A small image super-resolution model, trained from scratch.
Model: 2.04M parameters, arch unet, norm batchnorm, widths [48, 96, 144].
Rows from block 7 of a small image super-resolution model, named by matrix and row number. Rows with one number belong to one channel. Each number is 128 + 24 x the weight over its row's rms, rounded and kept within 0 to 255. All counts start at 0. After the name is the row's rms in percent of the matrix's.
Before each channel's rows are labels from the 100 images, of 14848, where the channel reaches its highest value: "peak at" is the part of the image that holds the peak. Only what is clearly more common there than usual is listed. The data: crops of objects in photos (Visual Genome). In brackets: how many of the 100.
# convs0: first 3x3 conv (model.decb.0.1.convs.0.weight, 96x96x3x3, each kernel summed), inputs 0-47
# convs1: second 3x3 conv (model.decb.0.1.convs.1.weight, 96x96x3x3, transposed, each kernel summed), outputs 0-47

peak at: middle right (29)
convs0.76 096 [ 91 136 122 161  87 159 152 153 130 138 145  80 191 140 130 119 125  93  96 139  87 137 130 149 122  95 135 139 138 118 160 120 119 143 148 156 144 145 134 105 161 119 126 146 136 132 134 150]
convs1.76 099 [120  94 151 120 168 129 148 129 131 147 137 145  76 109 153 123 113 112 148 157 128 112 146  96  95  99 119 142 137 142  98 118 100  93 136 124  70 134 141 151  83 126 134 110 117  90 151  96]

peak at: top centre (34)
convs0.77 099 [131 123 146 177  80 102  77 144 106 142 128 162 165 134 100 105 160 124 126 104  91 114 136 154 103  92 129 153 168  85 153 103 122  90 123  99 107 138 125 146  84 118 134 148 124  82 122 140]
convs1.77 089 [140 150 142 131 149  94 133 158 124 120 130  98 129 121 116 134 109 153 122 110 147 136 152 135 140 144 144 103 106 150 101 130 151 132 143 156 132  94  89 100 137 126  91 165 132 180 113  97]

peak at: bottom centre (45); bottom right (35)
convs0.44 088 [112  86 140 122 156 151 129 122 122 127  90  98 175 125 159 117 152 132 153 119  68 119  81 142 159  96 123 148 135 158  97  86 122 116 150 165 136 108 124 103  94 100 159 146  91 132 126 166]
convs1.44 085 [115  99  70 172 114 113  92 139 160 144 146 115 122 106 128 125 104 118  67 145 153 154 127 121 136 155 103 111 126 169 160 147 119 131 136 111 152 125 145 175 178 152 107 128 186 133 130 110]

peak at: top centre (39); top left (33)
convs0.63 092 [126 128 119  92 158 145 153 129 103 136  86 162  86 134 125 107 171  85 107 122 154 176  86 152 148 149 135 130  69  68  98 141 121  84 119 139 131 144 133  68 131 115 169 139 103  99 107 134]
convs1.63 107 [132 147 106 116 163 126  86 162 101 100 122 124 138 145 136 138 134 117 103 116 172 105 124 115 135 133 143  89 142  95 171 131 138 156 115 124  84 105 127 134 140 140 134 144 124 128 153 132]

peak at: middle right (29)
convs0.94 098 [132 122 101 157 138  79 146 112 141  89 110 138 113 119 149 114 158 132 105 149 133 149 157 146  91 103 134 136 119  94 150 125 119 127 106 128 140 116 128 139 141 121 157 149 115 119 171 148]
convs1.94 095 [ 95 135 152  94 148 134  81 179 147 115 153 103 126 112 128 149 123 129 144  88 138 162 131 125 129 143 137 126 159 115  81 156 112 139 137 150 142 104  98  90 108 151 125 141 113 146 125  81]

peak at: bottom right (26)
convs0.75 112 [124 137 118 114 175 111 115 141 120 109 139 145 179 120 125  93 106 132 111 147 132  72 119 106 103  73 109 152 113 135 138 115 105 141  92 138 100 128 120 118  79 130 161 112  65 100 125 106]
convs1.75 095 [163 132 154 139 108 109 144 164 123 111 132 100 113 112 148 113 176 125 171 137 121 145 128 142 139 149 143  95 156 136 124 146 148 142 148 116 159 120 116 132 141 143  75 138 133 182 114 124]

peak at: top left (100)
convs0.30 119 [139 126 106  78 161  94 131  93 144 106 112 112 122 185  83 107 122 129 116 142 144  96 111  88 125 118 191 160 132 128  89 127 121 112 115  68 119 113 169 118 167 146 148  99 132  96 109 104]
convs1.30 109 [126  92 131 145 103 161 117 117 110 156 135 145 148  78 107  90 140 172 140 132  89 110 153 124 113 141 106  81 106  90 120 161 122 141 154 148 156 155 110 132 167 115 115 118 151 161 102 183]

peak at: top left (55)
convs0.80 087 [135 146 128 117  89 153  84 127 116 142 117 184  95 129 132  81 146 127 122 134 147 150  78 150 109 134 157 143 114  89 135  87 111 110 128 109 114 127 137 119  78  98 162 125  99 133 101  95]
convs1.80 100 [119  95 124  87 126 123 146 138 135 129 114 103 103 150  96 128 131 121 123 136 134 110 170  95  94 127 137 106 127 151 116 129 150 126 123 132  92 166 137 151 113 151 127 122 130 134 153 131]

peak at: middle right (31)
convs0.6 095 [136  88 111 103 150  80 130 146 170 120 103 134  95 123 111 172 137 103 160 133 161 133 108 129 130 149 122 129 127 160 109  95 128 102 141 132  88 130 125 122 124 126 124 131 119 116 123 165]
convs1.6 113 [149 144  80 166 118 130 151 116 144 104 150 137 124 133 158  70 131 133  73 118  87 118 109 113 113 117 174 124 111 105 169 164 135 130 112  98 121 103 158 117 125 121 115 120 115 129 163 124]

peak at: middle left (28)
convs0.31 110 [161 135 150 101 143 117 113 115 107 136 115 226  63 130  85  95 121 128  98 142 154 145 122  92 107 130 132 129 113 121 125  90 123 126 149 124 138 126 128 135 140 151 175  87 120 125 142 116]
convs1.31 094 [ 64 125 131 137 125 144 172 117 134 152 156 109 157 165 119 138 155 106 123 130  93 100 164 169 147 106 119 132 127 162 144 172  97 119  87 118 103 151 132 128 116 116 120 156 107  98 124 135]

peak at: middle right (29)
convs0.43 091 [ 96 139  85 152  95 117 124 152 123 126 129 115 128 120 137 135 139 123 136 123 103 102 108 142 147 167 117 160 147  99 147 130 121 131 126 131 122 139 125 105 143  87 152 131 119 137 125  89]
convs1.43 079 [123 112 135  71 178  97 148 106 120  89 158 117 136 108 174 118 147 195 112  95 149 130 147  93 136 133  96 128 135 113  93 136 126 123 155 122 110 138 136 123  96 133 128 126 101 125 159 139]

peak at: top left (97)
convs0.4 095 [135 116  83 170 103 126  82 157 100 160 148 151 124 157  73  91 136 129 112 153  88 101 165 115 137 127 181  98 137 125 136 100  95 146  87 119 103 167 155 114 132 130 104 161 125 146 106  87]
convs1.4 095 [141 140 130 102 122 134 160 127 182 123 123 125 153 108 137 143 164  69 132 146 145 153 144 174 138  97 119 153 102 116 140 126 179 132 168 102 167 165  85  98 154 127 140 135 130  81 109 142]

peak at: middle right (31)
convs0.71 085 [166 118 123 133 140 144 143 129 169  89 123 146 114 128 122 132 157 142 118 109 109 100 136 121 118 147 127 137 140 125 151 172 108 173  62  84  91 102 132 124  94 143  90 108 131 114 164 128]
convs1.71 102 [113 177 136  91 125 119 131 126  90  95 115 136 134 141 129 193 144 137 124 134 108 111 123 132 119 156 181 124 113 163 131 173  89 130 150 135 151 104 104  98 146 154 137 135 107 145 100 135]

peak at: bottom centre (42); bottom left (28)
convs0.61 102 [149 104 141 166 120  84 122 126 120 149 120 112 143 132 119 152 101 144 160 137  96 135  83 118  62 115 125 108  95 119 122 162 119 113 136 147 141 103 128 131 114 143 127  91 118  92 109 198]
convs1.61 109 [ 78 157 116 111 113 123 158 127 152 142 130 147 128 145 161 129 155 112  68 145 188 134 164 139 143 157 103 132 147 139 129 117 115 153 107 133 127 140 138 127 144 116 147 150 118 155 138  88]

peak at: bottom left (27)
convs0.10 097 [144  87 123 119 127 146 139 147 178 124 141 121 156 123 157 143 124 107 163 133  90 135  76 112  85 120 123 131 140 156  84 136 154 112 121 152 120 159 122 125 116 151 151 131 100 140 145 129]
convs1.10 096 [112  91 104 123 140 147 121 131 134 179 130 161 114 149  81 123 134 115 116 130 129 101 141 148 120 134 168 127 108 143 126 140 156 120  66  99  81 127 160 185 139 103 154 159 194 135 128 112]