From a checkpoint of a small image super-resolution model: arch unet.
Rows from block 2 of a small image super-resolution model, named by matrix and row number. Rows with one number belong to one channel. Each number is 128 + 32 x the weight over its row's rms, rounded and kept within 0 to 255. All counts start at 0. After the name is the row's rms in percent of the matrix's.
After each channel's rows are labels from the 100 images, of 14848, where the channel reaches its highest value: "colour at peak" is the nearest of a few named colours to the mean colour under the peak. Only what is clearly more common there than usual is listed. The data: crops of objects in photos (Visual Genome). In brackets: how many of the 100.
# convs0: first 3x3 conv (model.enc.1.0.convs.0.weight, 96x96x3x3, each kernel summed), inputs 0-95
# convs1: second 3x3 conv (model.enc.1.0.convs.1.weight, 96x96x3x3, transposed, each kernel summed), outputs 0-95

convs0.83 083 [151 120 158 101 110 102 136 130 116 120 130 131 150 150 130 101  99 129  97 122 112 146 138 109 158  77  95 136  97 110 114 138 103 152 146 114 129 175 145  45 183 113 152  94 108 163 122 139 148 145 150  78 146 133 157 141  51  39  95 124  98 135  62 143 156 174 177 117 140  91  94 159 122 192 114 143 133 105 167 127 102  21 108  89 171 125 146 122 130 137 105 110 158 151 107 203]
convs1.83 105 [116 116 124  96 118 115 163 128 141 150  97 148 131 117 182 138 114 135 190 172 142 152 138 123 122 142 136 127 119 164 107 137 159  95  98  80 134 120  44 115  46 149 166  80 173  74 141 118 119 100  93 164  94 143  73 124 130 187 148 146 141 100 127 136  64 104 130 123 141 141 132 216 130 188  42 144 158 135 109  95 116 113 121 110  85 158 123 119  92 155 141 167  72  91 145  95]
colour at peak: black (54)

convs0.3 109 [ 82  82 171  65 120 116  98 175 134 155  95  97  83 144 175  98 161  88 112 112 114 124 106  95 133 167 131 116 113 100  82 127 164 104 128 104 148  80 100 117 136 112  83 107  80 124 166 116 154  95  96 118 137 150 119 125 113  98 135 183 157  77 165 113  95 164 150 116 146 111 127  87  70 171  92  88 163 163 134 114 145 158 126 143  70 140 151 120 202 149 228 142 105  84 127  95]
convs1.3 118 [158 139  54 116 145 102 110 118 162 138 129 169 176  51  97 138 154 135 148 134 111 113 162 112 148 154 155 121 154 180 183 141 125 144 161 113 134 149 125  82 127 118 178 154 137 108  81 171 118  85 115 121 130  94 127 122 156 118 141  93 148 169 106 147 126  70 122 129 158 160 115 162 130 101 130 110 129 120 169 145 188  88 160 134 192 148 117 118  41 123  10 135 132  71 150 126]
colour at peak: black (50)

convs0.73 105 [ 89 121 181  51 132 132 136 119 147 150  79 182 102 150 157 119 135 151 129 112 155 117  55 132 134 169  88 150  97 108  90 117  71 108  99 146  61 124 103 112 126 129  84 121  98  96 156 132 106 147 124  76 128 145 146 109  90 144 101  97 106  97 123 128  88 135 156 136 163 131 175 143 128 111  78  45 103 102 137  92 171 122 103 159 102 113  61 162 137  87 163 156 191  77  88  97]
convs1.73 094 [187 137  52 136 132  38 113 117 156  93 127 127 152  80 171 146  96 129 145  97  87 146 110  60 150 155 176 148 140  96 145 165 171 136 161  83 150 159 151 167  99  79 170 141 108 102 125 145 110  94 128 129 156 143  88 130 137 144 141 147 120 168 108 124 183 118 102 125  99 102 144 119 135 182 115 113 169 162 125  98 124 161 143  72 131 110 167 108 100 166  62 174  55 150 150  97]
colour at peak: pink (33)

convs0.75 098 [ 75 129 116 159 107 152 125 202  76 130 108 165 172 116 139 101 151 135  88 107 143 138  72  91 167 152  99 147 140 112 154 162 131 126 160 123 145 111 151 228 164  72 148 130 116  69 109 162  96 105  97 153 109  89 179 105 124 137 137 126 178 183 133  58 145 127 105  88 144  96 114 128 128 101 113 131 110 174 140  60 111 158 113 143  97 129 121  80  67 132  84 133 132 179 149 150]
convs1.75 086 [173 165 109 121 146 139  90  81 139 115 170  79 159 144 102 103 144  87 132 117 151 120 164 131  79 105 182 109 120 146 134 149 149 105 105 113 134 127  90  20 120 130 144 104 175 143 132  94 148 157 124 169 136 100 103 131 147  61 131 177 100  72 134 159  81 101 148 130  65 179 116 117 123 131 151 104  73 111 166 148 123  75 126 169 150 145 125 114 215  93 144 148 154  69 150 111]
colour at peak: blue (35); cyan (26)

convs0.46 091 [ 56 124 147 129  85  85 123 178 163  95 121 211 145 125 133 152 130 116  44 113 117 121  77 156 125 135 139 158 159  80 176 129  99 162 109  82  83 120 126 117 150 197 136 119 149 122  94  95 183 162 155 177 153  78 111 170 141 116 141 154 138 145 162 157  95 116 115 145  91 111 138 133 130 137  95  95  82 155  53  99 146 146 119  89  55 153 162 116 111 156 117 125  86 141 133 119]
convs1.46 110 [174 146 116 152  68  76 137  76 141 136 105  84 116 146 172 119  93 166 203 128 113 162  86  15  80 128 138 153 120 126 134 108 161 100 125 152 147 197 137 176 101 139 163 141 120 134 132  89 114  37 117 101 131 168  93 149 119 136 145 138 120 148  71 115 116 141 105 129 150 110 153 141 166 148 149 156 157 165 126  73 127 163 110 105 150  64 122 128 133 112  93 141 111 144  75 126]
colour at peak: blue (27)

convs0.88 106 [118  82 141  78 165 170 128 144 161  55 118  97 145 117 123  50 119 164 135  80 128 148 113 147 141 159 125 165  28 133  73 119 125 131 107 100  95 123 133 113 107 123  92 156  70 142 168 120 136  68 123 121 170 119 134 169 125  45 115 138  88 118 118 170 140 116 104  79 143 162 176 134 169 100 138 186 131  79 134 146  88 153  98 136 143  97 110 104 167 153 117  77 129 140 146 159]
convs1.88 095 [146 119 140 155 142 157  77 145 109 158 111 106 124  73 127 174  62  89 135 159 155  90 141 147 138 130  91 156 101 110  53 118 134  98 155 146  89 120 117 172 113 101 166 118  64 132 114  79 142 180 148 107  99 127 103 121 152 161 136 151 196 207 130  87 157 159 101 172 112 117  64 158 108  53 135 120 161 128 113 142 145 142 129 158 110 178 150  91  95 111 185 120 106 148  89  84]
colour at peak: white (45)

convs0.25 095 [120 103 152 145  96 129  93  90 135 138 189 128 152  91  84 140 115  66  96 105 169  89  68 101 136 119 155 148 122  89 114 122 107  85 115 158 130  54 123 155  85 129  86 120 131 168 167 152 126  82 164 141 127 113 122  94  99 131 127 107  95  97 109 111  87 108  84 112  65 133 114  74  70 206 136 135 145 175 107  91 132 175 129 132 104 122  87 124 105 102  47  90 164  92 103  96]
convs1.25 095 [169 144 110  92 151 102 138 157 140  74  88 120 149 112 116 143 129 142 173 123 136 108 130 175 131 110  87  38 106 141 111 186 111 122 130 109 145  91  82  67  96 108 102 111 104 105  81 190 105 103 125 130 116 131 122 111 177 159  84 111 136  85 127 168 124 123 141  96 132 192 124 153 115 125  49  87  66  92 166 153 111  72 144 129 109 115 180 136 122 141 197 103 102 117 150 189]
colour at peak: red (35)

convs0.38 100 [162 131  64 187 108 132 132  73  49 112 134 135  89 126  58 115 115  93 144 153 131 135 121 107 121 116 103 103 133 147 116 115 121 118 145 143 129  99 142 125 174 104 153 119 170  84 136 126 171  87 121 162 132  92 132 119 154 136 172 142  76 170 162 109  86 104  12 109  75 117 147 165 198 135 107 120 132 127 138  99 140 136 132 153 150 149  91 125  36 124  69 107 102 152 121 114]
convs1.38 092 [145 126 160  81 149 113 101 130 146 157 125 120 179 108 145 101 160 123 153  98  99 105 172 187 164 155 150  94 128 163 138 181  81 148  84  92 118  88  76  96  84  98 122 140  93 173 129 150  60 177 107  86 134 150 149  91  97 138 126 126 129  75 114 133  99  90 182  89 140  85 102 124  92 130  67 137  94 101 131 156 119  98  69 140 134 127 174 170  72  79 161  95 161 119 177 143]
colour at peak: white (45)

convs0.8 102 [145 181 148 177 175  68  60 104  92 147 107 155 101 142 129 113  90 149 101 102 138  74 125 148 128 148 116 114 135  62 145 135 131 136 166 118 131 130 136 113 123 176 135  94 144 206  31  94 124 117 146 141 148  80 141 120 142 102 131 148 162 146 153 143 151 126  89 156 140  96  76 138 149 140  39 114 132 171 132 101 147 141 164 172 167 106  75 134 106  64 102 107  99  96  92 132]
convs1.8 099 [ 99   0 127 160  90 173 145 143 102 110 147 157 154 148 143 160 142  82 169 153  94 174 125 117 128 108 154 140 154 109 118 132 101 138 107 115 172 150 100 117 144  94 141 157 122  86 184 143 166  87 137 131 102 104 132 142 120 152 140 151  90  79 147 163  47 152 186 110 131 156 162 117  74 120 122 127 105 108  62  74  78 111 107 125 104 139 148 174 124 134 143 163 142 189 162 131]
colour at peak: white (28)

convs0.41 113 [122 166 142  94 173 122 126 124 172 104 141 141 119 173 129 173 110 125 132 163 135 103  92 114 133 145 123 150  86 166 122 126 128 140 140 132  69 152 153 112  93 135  80 177 152  98 165 137 172 139 108 130  88  53 173  97 140 132 121 137 128 117 120  49  62  64 140  52 193 112 126  42 140 127 150 118 100 123 130 130 128 124 105 122  85 132 171 110 144 118 159  43 148 166  84 147]
convs1.41 115 [ 86  92 142 201 124 138 119 136 135 135 114 107 153 148 148  80 158 136 147 120 151 100 167 131  92 112 116 121  93 138  50 143  87  95 174 124 129 133  63 142  74  91 122  93 145 141 148  72 115 165  91 143 100 163 123 128  75 156 160 106  96 169 133 133 191 158 157 140  32 119  95 165 165 100  76 113 177 129  88 149  98  77 140 125 121 150 135 152  87 192 153 105 123 123 150 108]
colour at peak: blue (26)

convs0.28 095 [133 116  89 133 145  87 136 146  59 140 167 129 104 108 133 114 154  72 115 145 145 123 120 186 111 119 109  87  88 120 124 130 118 127 164  67 100  99 144 123 153 111 139  96  88 215 185 100 128 133  93  74 137 137  86 180  98  85 100 217 150 119 139 130 137 104 150 100 156 145 110 161 125 150 109  98 112 111 126 198 175 117 135 146  93 140 141  85 152 136  88 148  54  76  73 125]
convs1.28 124 [129 113 145 110 121 152 134 146 171  82  56 136 145 118 118 177  94 158 156 177 104 117 110  84 152 113 126 140 159 108 171 172 125 112 131 119 183 133 163  98  54 121 133 126 163  96  36 149 156 128 195  79 112  99 118 122 159 146 143  50 115 142  61 126 121 152 138 154 128  92 164 147 116 121 113 125 114 143  91  48 103 176 110 106 131 106 111 119 129  82 104 158  62 148 144 120]
colour at peak: black (39)

convs0.76 077 [126 152 113  82 122 149 138 118  51 121 146 136 146 125 118  52 174 142 102 131 141 142 142 115 137  71 101  62 106 155  86 154 136 174 151 108  73 147 122 126 132  56 150 123 109 123 129 118 106 147 127 148 152 109 150 163  77 136 106 150  55 176 127 158 119 118  67 104 131 124 131 132 159 151  98 122 135 122 179 135 101 119 155 118 177 105  84 138 121 246  94  97  59 139 134 129]
convs1.76 087 [110 104 173 109 141  86 149 125 166 137 114 102  48 132 116 180  78 140 119 195  97 115 145 103 113 132  62 136 134 114 162 115 142  94 138 124 120 116 121 127 110 152 135 137 155 144 125  73 132  53 156 131  84 156  94  87 151 142 114 148 129 112  76  96  48  81 161 146 136  95 109 145  76 115 108 207 147 130  76 141 123 135 108  81 118 138 141 106  91  49  96 105  78 128 143  87]
colour at peak: white (58)

convs0.77 084 [190  88  91 103 205 185 125 146 148 151 106  98 125 134 109 102 129 126 146 112 158 113  86 132 176  87  65 173  66 144 138 159  46 117 162 134 166 107 146 120 111 117 180 144  85 149  85 105  93  91 138 112 117 116  92 147  90  74  97 164  64  72 143 176 116 116  69 138 125 122 118 108 150 123 107  73  78 122 118 147 121 136 141  96 108 135 116 174 110 146  90 157  97 135 137 107]
convs1.77 083 [104 139 169  92 120  76 113 126 101  73 181 110 107 140 179  91 134  94 128 131 113 146 128 116 103 185 141 102  93  36 117 115 114 119 114 128 102 105 117 140 112 127  45 105 175 136 146 141  86  87 108 155 103 158 149 112 134  98 150  78 106 119  57  91 153 161 129  56  94  78 124 183 116 137 113 166 125 130  84 100 145  39 168 120 110 108 134 140 111 124 143  91  89 125 137 159]
colour at peak: white (82)