config.yaml
model: "image super-resolution model"
dataset: "crops of objects in photos (Visual Genome)"
train_examples: 123503
image_size: 32
crop_scale_min: 0.7
horizontal_flip: true
translate: 0.06
color_jitter: 0.2
task: "super_resolution"
loss: "l1"
scale: 4
arch: "unet"
norm: "batchnorm"
activation: "relu"
padding_mode: "reflect"
widths: [48, 96, 144]
blocks_per_level: 2
block: "basic"
dropout: 0.05
attention: false
upsampling: "nearest_conv"
init: "trunc_normal_002"
residual_init: "none"
optimizer: "muon"
muon_scale: "original"
lr: 0.015
momentum: 0.95
nesterov: true
orthogonalizer: "newton_schulz_5"
adamw_lr_other_params: 0.003
grad_clip: 0.5
ema_decay: 0.99
steps: 9600
batch_size: 384
epochs: 29.8
lr_schedule: "cosine"
final_lr_fraction: 0
warmup_steps: 960
weight_decay: 0.02
adamw_weight_decay_other_params: 0
Rows from block 3 of a small image super-resolution model, named by matrix and row number. Rows with one number belong to one channel. Each number is 500 + 50 x the weight over its row's rms, rounded and kept within 0 to 999. All counts start at 0. Numbers have three digits each.
After each channel's rows are labels from the 100 images, of 14848, where the channel reaches its highest value: "patch colour" is the nearest of a few named colours to the mean colour under the peak. Only what is clearly more common there than usual is listed. The data: crops of objects in photos (Visual Genome). In brackets: how many of the 100.
# convs0: first 3x3 conv (model.enc.1.1.convs.0.weight, 96x96x3x3, each kernel summed), inputs 0-95
# convs1: second 3x3 conv (model.enc.1.1.convs.1.weight, 96x96x3x3, transposed, each kernel summed), outputs 0-95

convs0.12:617534503461556555460554431519555457527506477550464484540498534543447529532539545517486430472493424489501424519534498365556491524502436483468488513534484490586545556450478321420508538560539497346465443554544503485544523570430473492548492506486533489510449422424467519572470501516508460469
convs1.12:503549432468439539411421524471482434485450419449476510489541413553521527456506454507503578653486547509422486474451498582423504548522465537503514450442525498406503462570568557472453472486469491459512473494467495475393440508567523466488531477446469478485585525630532504465507625499567452469
patch colour: black (41)

convs0.38:560533489478439498496482465459476428578493548509513400499486553438443453504417613549606414531508495485588532517471451466528557464563407549548450501510429409494459428543535492456553504492410510470471454429516420532435499538477393580425488495426482545492450521520548533475464492482485424432
convs1.38:478427392530527461482536498494531576532487447517449468634544427502537473485431572412507643512550505542407430498558525516397533526450486441473541516483425550533572511495451498468420501464525451509544531462501562552538429455546506406546510489528483549516580488526396480499429501478482494566
patch colour: red (31)

convs0.63:612554520528478500561463401517404347435472507442481449471471489473498471474538531439514351524537520407539518426516532474441499571451449540526436414459446411558497446447497489444532489461503521473472549481380542527539497514443529515491506437545548449579486518535454509493557495460455481499
convs1.63:515527488579441540382572525528594580523471486482524510564562398455528469590450465442469566480502473566440526540596442552514483460506566495572517526507521526458642551571492489533482421459540551431506512523580492398436451491487529428506462514492450560466528463494462460496456564538540470437
patch colour: red (26)

convs0.50:490511413536477491491453367434543482544519553522459425480471546517484642438390421549502431520555477488532507519455506516478631473474530554574461552537494465533569496486483479427559485506542515553515379446495600460478454509415539477475518466515559529472438490548503458518433512446565494568
convs1.50:547518323458571487525459491502574484447521495509574580490526410496458365564530504477430561465397504505503503612480431504483405468554511431421543453482517475526497438535481485499461469462521489468546440578559483517444407492485461536543511480528503486585498483421535560557442504498462512479
patch colour: blue (29); cyan (25)

convs0.60:493551474571471540557432386493477465557512515472506481478413484461540585489431486431468429466530456524536482440606581498559417501457456447547503475544473440593535535575459438528579555525634495504472466515468540486455548526490496505495559600556519515459525530508376475598540496462555482493
convs1.60:516495430465509422427489412543536456502486480454629499561550518484518487536525583519499557486510595408494474523379445478466456462518527496547464460409565502486504411419527569497443473563429532453506481510536476508442449562470549444549507403462517475468398478510587425549540544457528521422
patch colour: black (43)

convs0.23:546482548559544436537427446547540554546512419515438536447538437516474478516527478535403511427540580572535460507500630467548432513443400554473463482517514499541507469555487441373439448579512504507444493439531443502542535456483493436462526534373408481414543500474521474537416489519502493526
convs1.23:445454487513472497419501526441419450442602571494390519524490545539569505461576388503495506470484469553493568564484386430498553458509448458451458588448472461499556458421412493438528475373444510458569492520497533579525455528401539523459449501508547544519539515459511529529497463425544501500
patch colour: white (66)

convs0.9:512528535437502534512528503519554526481528512426412453459562473564495466574596525492421563563566534592495429554447659439468506456515407582503564429538564468524525516546458464488519448416483451440567487502561461543488550550488559458494509499542525524380510466528467559549548544441490549506
convs1.9:542531611516498462501416517386469490517359456477580542592501491460510503380393501527478448466483487550447596486511451474489522537522509504513417560488506595475475390439556427489509477493451504573489469440436568540537499502512499415548431479515492473502538493475491486531470389537528443479
patch colour: black (61)

convs0.69:476542379485476476634469469608522509390501491511605497418461509499482577427414491436469528438540507459536508484506514438550542518463534414588529511492499433516504496471386539476609532474572447558539505510495512502442472576539551539428462535578499469546459490484482435546553497516440466510
convs1.69:559491598491534515405549457438461477471581515511469601438514588462412585483516568562579476522472480467476517498451482494481546539523473601421482559494508537426480432465540420515414509579437535467457537512520390447461527445484521413545490395508534511515495409536563475503483533556459543473
patch colour: black (55)

convs0.54:458536473488447554493401574465568537444527463433476473504465459501499393503542499522462508461498519467503561531582487452494420487523515603490520562444468552556517443533504510640464533545554452446458471524487484511485518432523510469592461490554508443623604451536425540507391464607474554529
convs1.54:462482619532516573582595410543419476491493474477504463490536512616523505496407496512509436477444533540430447472448573513489562469526507404507481501525475397388444530389535530418584547531541506564550594530523542473508498509537454554477535506526522475399448513483553461513555460533497507517
patch colour: white (37)

convs0.27:459497404561424494523544526506514477548476463446581459426502520510418590474481490455499478462518522563573419467516515506478526573470499590556452488511376472539446452551411455515557535538545525445450482479449531477540542536488440518494496562562474472430435485546356530558445437416407512556
convs1.27:515496446508548524473531578498459445474573483568408507543591513524572469488514553559469504483521545436545495536510523479454440469439525422411485505532639557496526509434519560510386449517463544494543501584478539540468479478419517542567469524463670544493537458532542537503475607451552482452
patch colour: black (39)

convs0.5:529472463539467505482492512492422462359517558490493494453512442483476404447487509495520493486432515533473449399434451490502571561536547593490488426446475508518490474459486579558468598481456517410515524417525507408562460612484504478510487500472563608500481539520496526473457560501446373393
convs1.5:472559493518490468541449519502524565528490499516571430504561526465409460545556538478483457530568478407564489535565504529556478434583466481540461520496471481448468585488560435446474419474388521570626365536444605476455480478488525505530437603535493555561560483543527464547485572492488451497
patch colour: white (59)

convs0.37:518529474464418494494481526511495489548459448455593437557391492536474510481521593493550540639559437446511437534511544421466537497528392499513508503516442479468485447437497529508510504382538543513444527468454557527420485550555465487542435526582546545501482408473476577477502583559459591410
convs1.37:520497474518444519556458504477524481524512518437471486550428556464480513513501436410462553375485508466508532468503485488531492550542587457465550483531478506531512577543526419465539407360453559489554478505555541449484486430425463511425502504339522437390547549484542477552562457426543424481
patch colour: blue (26)

convs0.73:471481530504515373474460566500575504455479453471474526408535490554525488511510528506508570415480553512494429432532525531476538470427547445498493495519500407494427523399541491493457577491548553560414539527413486485400528503523533477542478371493441501476524368525492488567476354476443516495
convs1.73:413456456437506568522395588461558512494572518492513541500455483481485560582578471533474455531601527488491544562615469452550543449441482518478446533507505511498490362536473493443590523508484538510577607524572506557502426480417561430422477507444519388499527502493518501520474507456507552535
patch colour: black (57)

convs0.22:469502428623503472538515478536446521460522456467467561486427587508522508482454487420457562563493473452502558453536517504462479446516448474489506484612528463533475478445394593391460488512481443537489520461495455503417476403556502467517445582535511482540382391497518421594456533439525522440
convs1.22:532518614508574524461432539495630513447506521538504550490480495526530465471532518582590558494451537518514469472535443542548493505462536611563440557482477550486489481514494459492498516546562574613377508544464457432475498517494422510532523456528499497514597479471502616358489458562553554527
patch colour: black (41)

convs0.93:503529486494527439566558529421577507606476543477499504513528487542444503572482472525516575466461488525488501490406434535490532425524585620522534517504544599519547475558554388500494544594543627493505536475443527524496555446538541446512550473472515526476382553423526530537416500433534547566
convs1.93:482456442471537509465571485507421507556478379481488468565454539422546460490498526474503457558574459480580452480534540530531452520447452483491585540671471497529451590589483568561487492525536552541495521486540485459452438527432532529506498521464539520530496489608514437411482569477512536639
patch colour: red (38)

convs0.41:514533487531510529611464438485464416443561468494519462432481520512492474425483487489431401585462526489546478484434484461541448532478505514508517498466521435508545447474530503485571497453599463490471580551520353503476561466449567530486440466496470478599648521394552564506431477555445553460
convs1.41:525419551483549529304510442522495546431368563511594562459557581540462542560473540473501540452554491448424469504506523501531515459511558464429597563499485457509499498463486523465454556562460512549578520425493528556551451521554442491512578505543490543434484477540522533519523548522563570499
patch colour: white (39); pink (25)

convs0.52:432530502455493515490465471472464386417408458436467518429437554503457550437509440482470549522484395448492467567412509532502484501449509512420540477494546445481526428511482556445456437377410439570526538481521401511460494493485539411455545522506479466556492444457509452505462555529513613405
convs1.52:564580500435558558378517456564520575506617454590512510567519505481516522526465519540504423487491520521462466439506502560509510535569436490502544571528472501494487541597642490523527499540616511405438481534463487489462393508559466466491517474477493457460498566593496516470503463481515421605
patch colour: white (25)

convs0.68:554507534478465583489488460515479431447507529517431523493560438490470549568537492457404572438460573465537433423520522431479541551474529455506468423508453523602465513470524488445505456561470432562420437471524508509473523465407410472514600448390449506573587435541560557531426515560489447497
convs1.68:473477464500465465529514510438499476506565486424434575555430458481505496516509391465448545560615514538450631525471396447501530600484419532457452550507480489404485460502553518533545451444556523507485484484471539496535485535494516485555496531476429453384607581496437463515502437397559538487
patch colour: black (40)

convs0.88:483532541442502483483485471595532501450461497414528441456470421462496489465603595498492496442547496448484444492536469484467381541429569381524476519573518475506487497478473469516516555534458465550387458522460509517478387661536412520524542479462414549422500585486467493497481483489505448540
convs1.88:548543484576461542506466554450558595469550528414522525549434584438492522514492437587555446463482500617507546493504542564548572492573401575518528532555504507555493488454464529507556558537504486478484564496552558438521457340500500500443630580500494458525482438484478520504558435534500492475
patch colour: black (69)

convs0.16:496433505536475488554454543434503461487493504529471469407495421542489421477464521471467458496554421486481418510442494409477504599402460478471580502570496476399541552574562501475573516476471504478462439556480503498639494596439531489478481446344455531526476484451474514493427559507543570492
convs1.16:461522557532460563452521546556515517531533456467602448522611567399510565464569493582505513555490488509477509456545534550425486414463543495548463472417517485548492488460540518515436497552628572457581595570506479476389514527536452500508528568533516517489503523514592579502580514467597493543
patch colour: white (31); pink (26)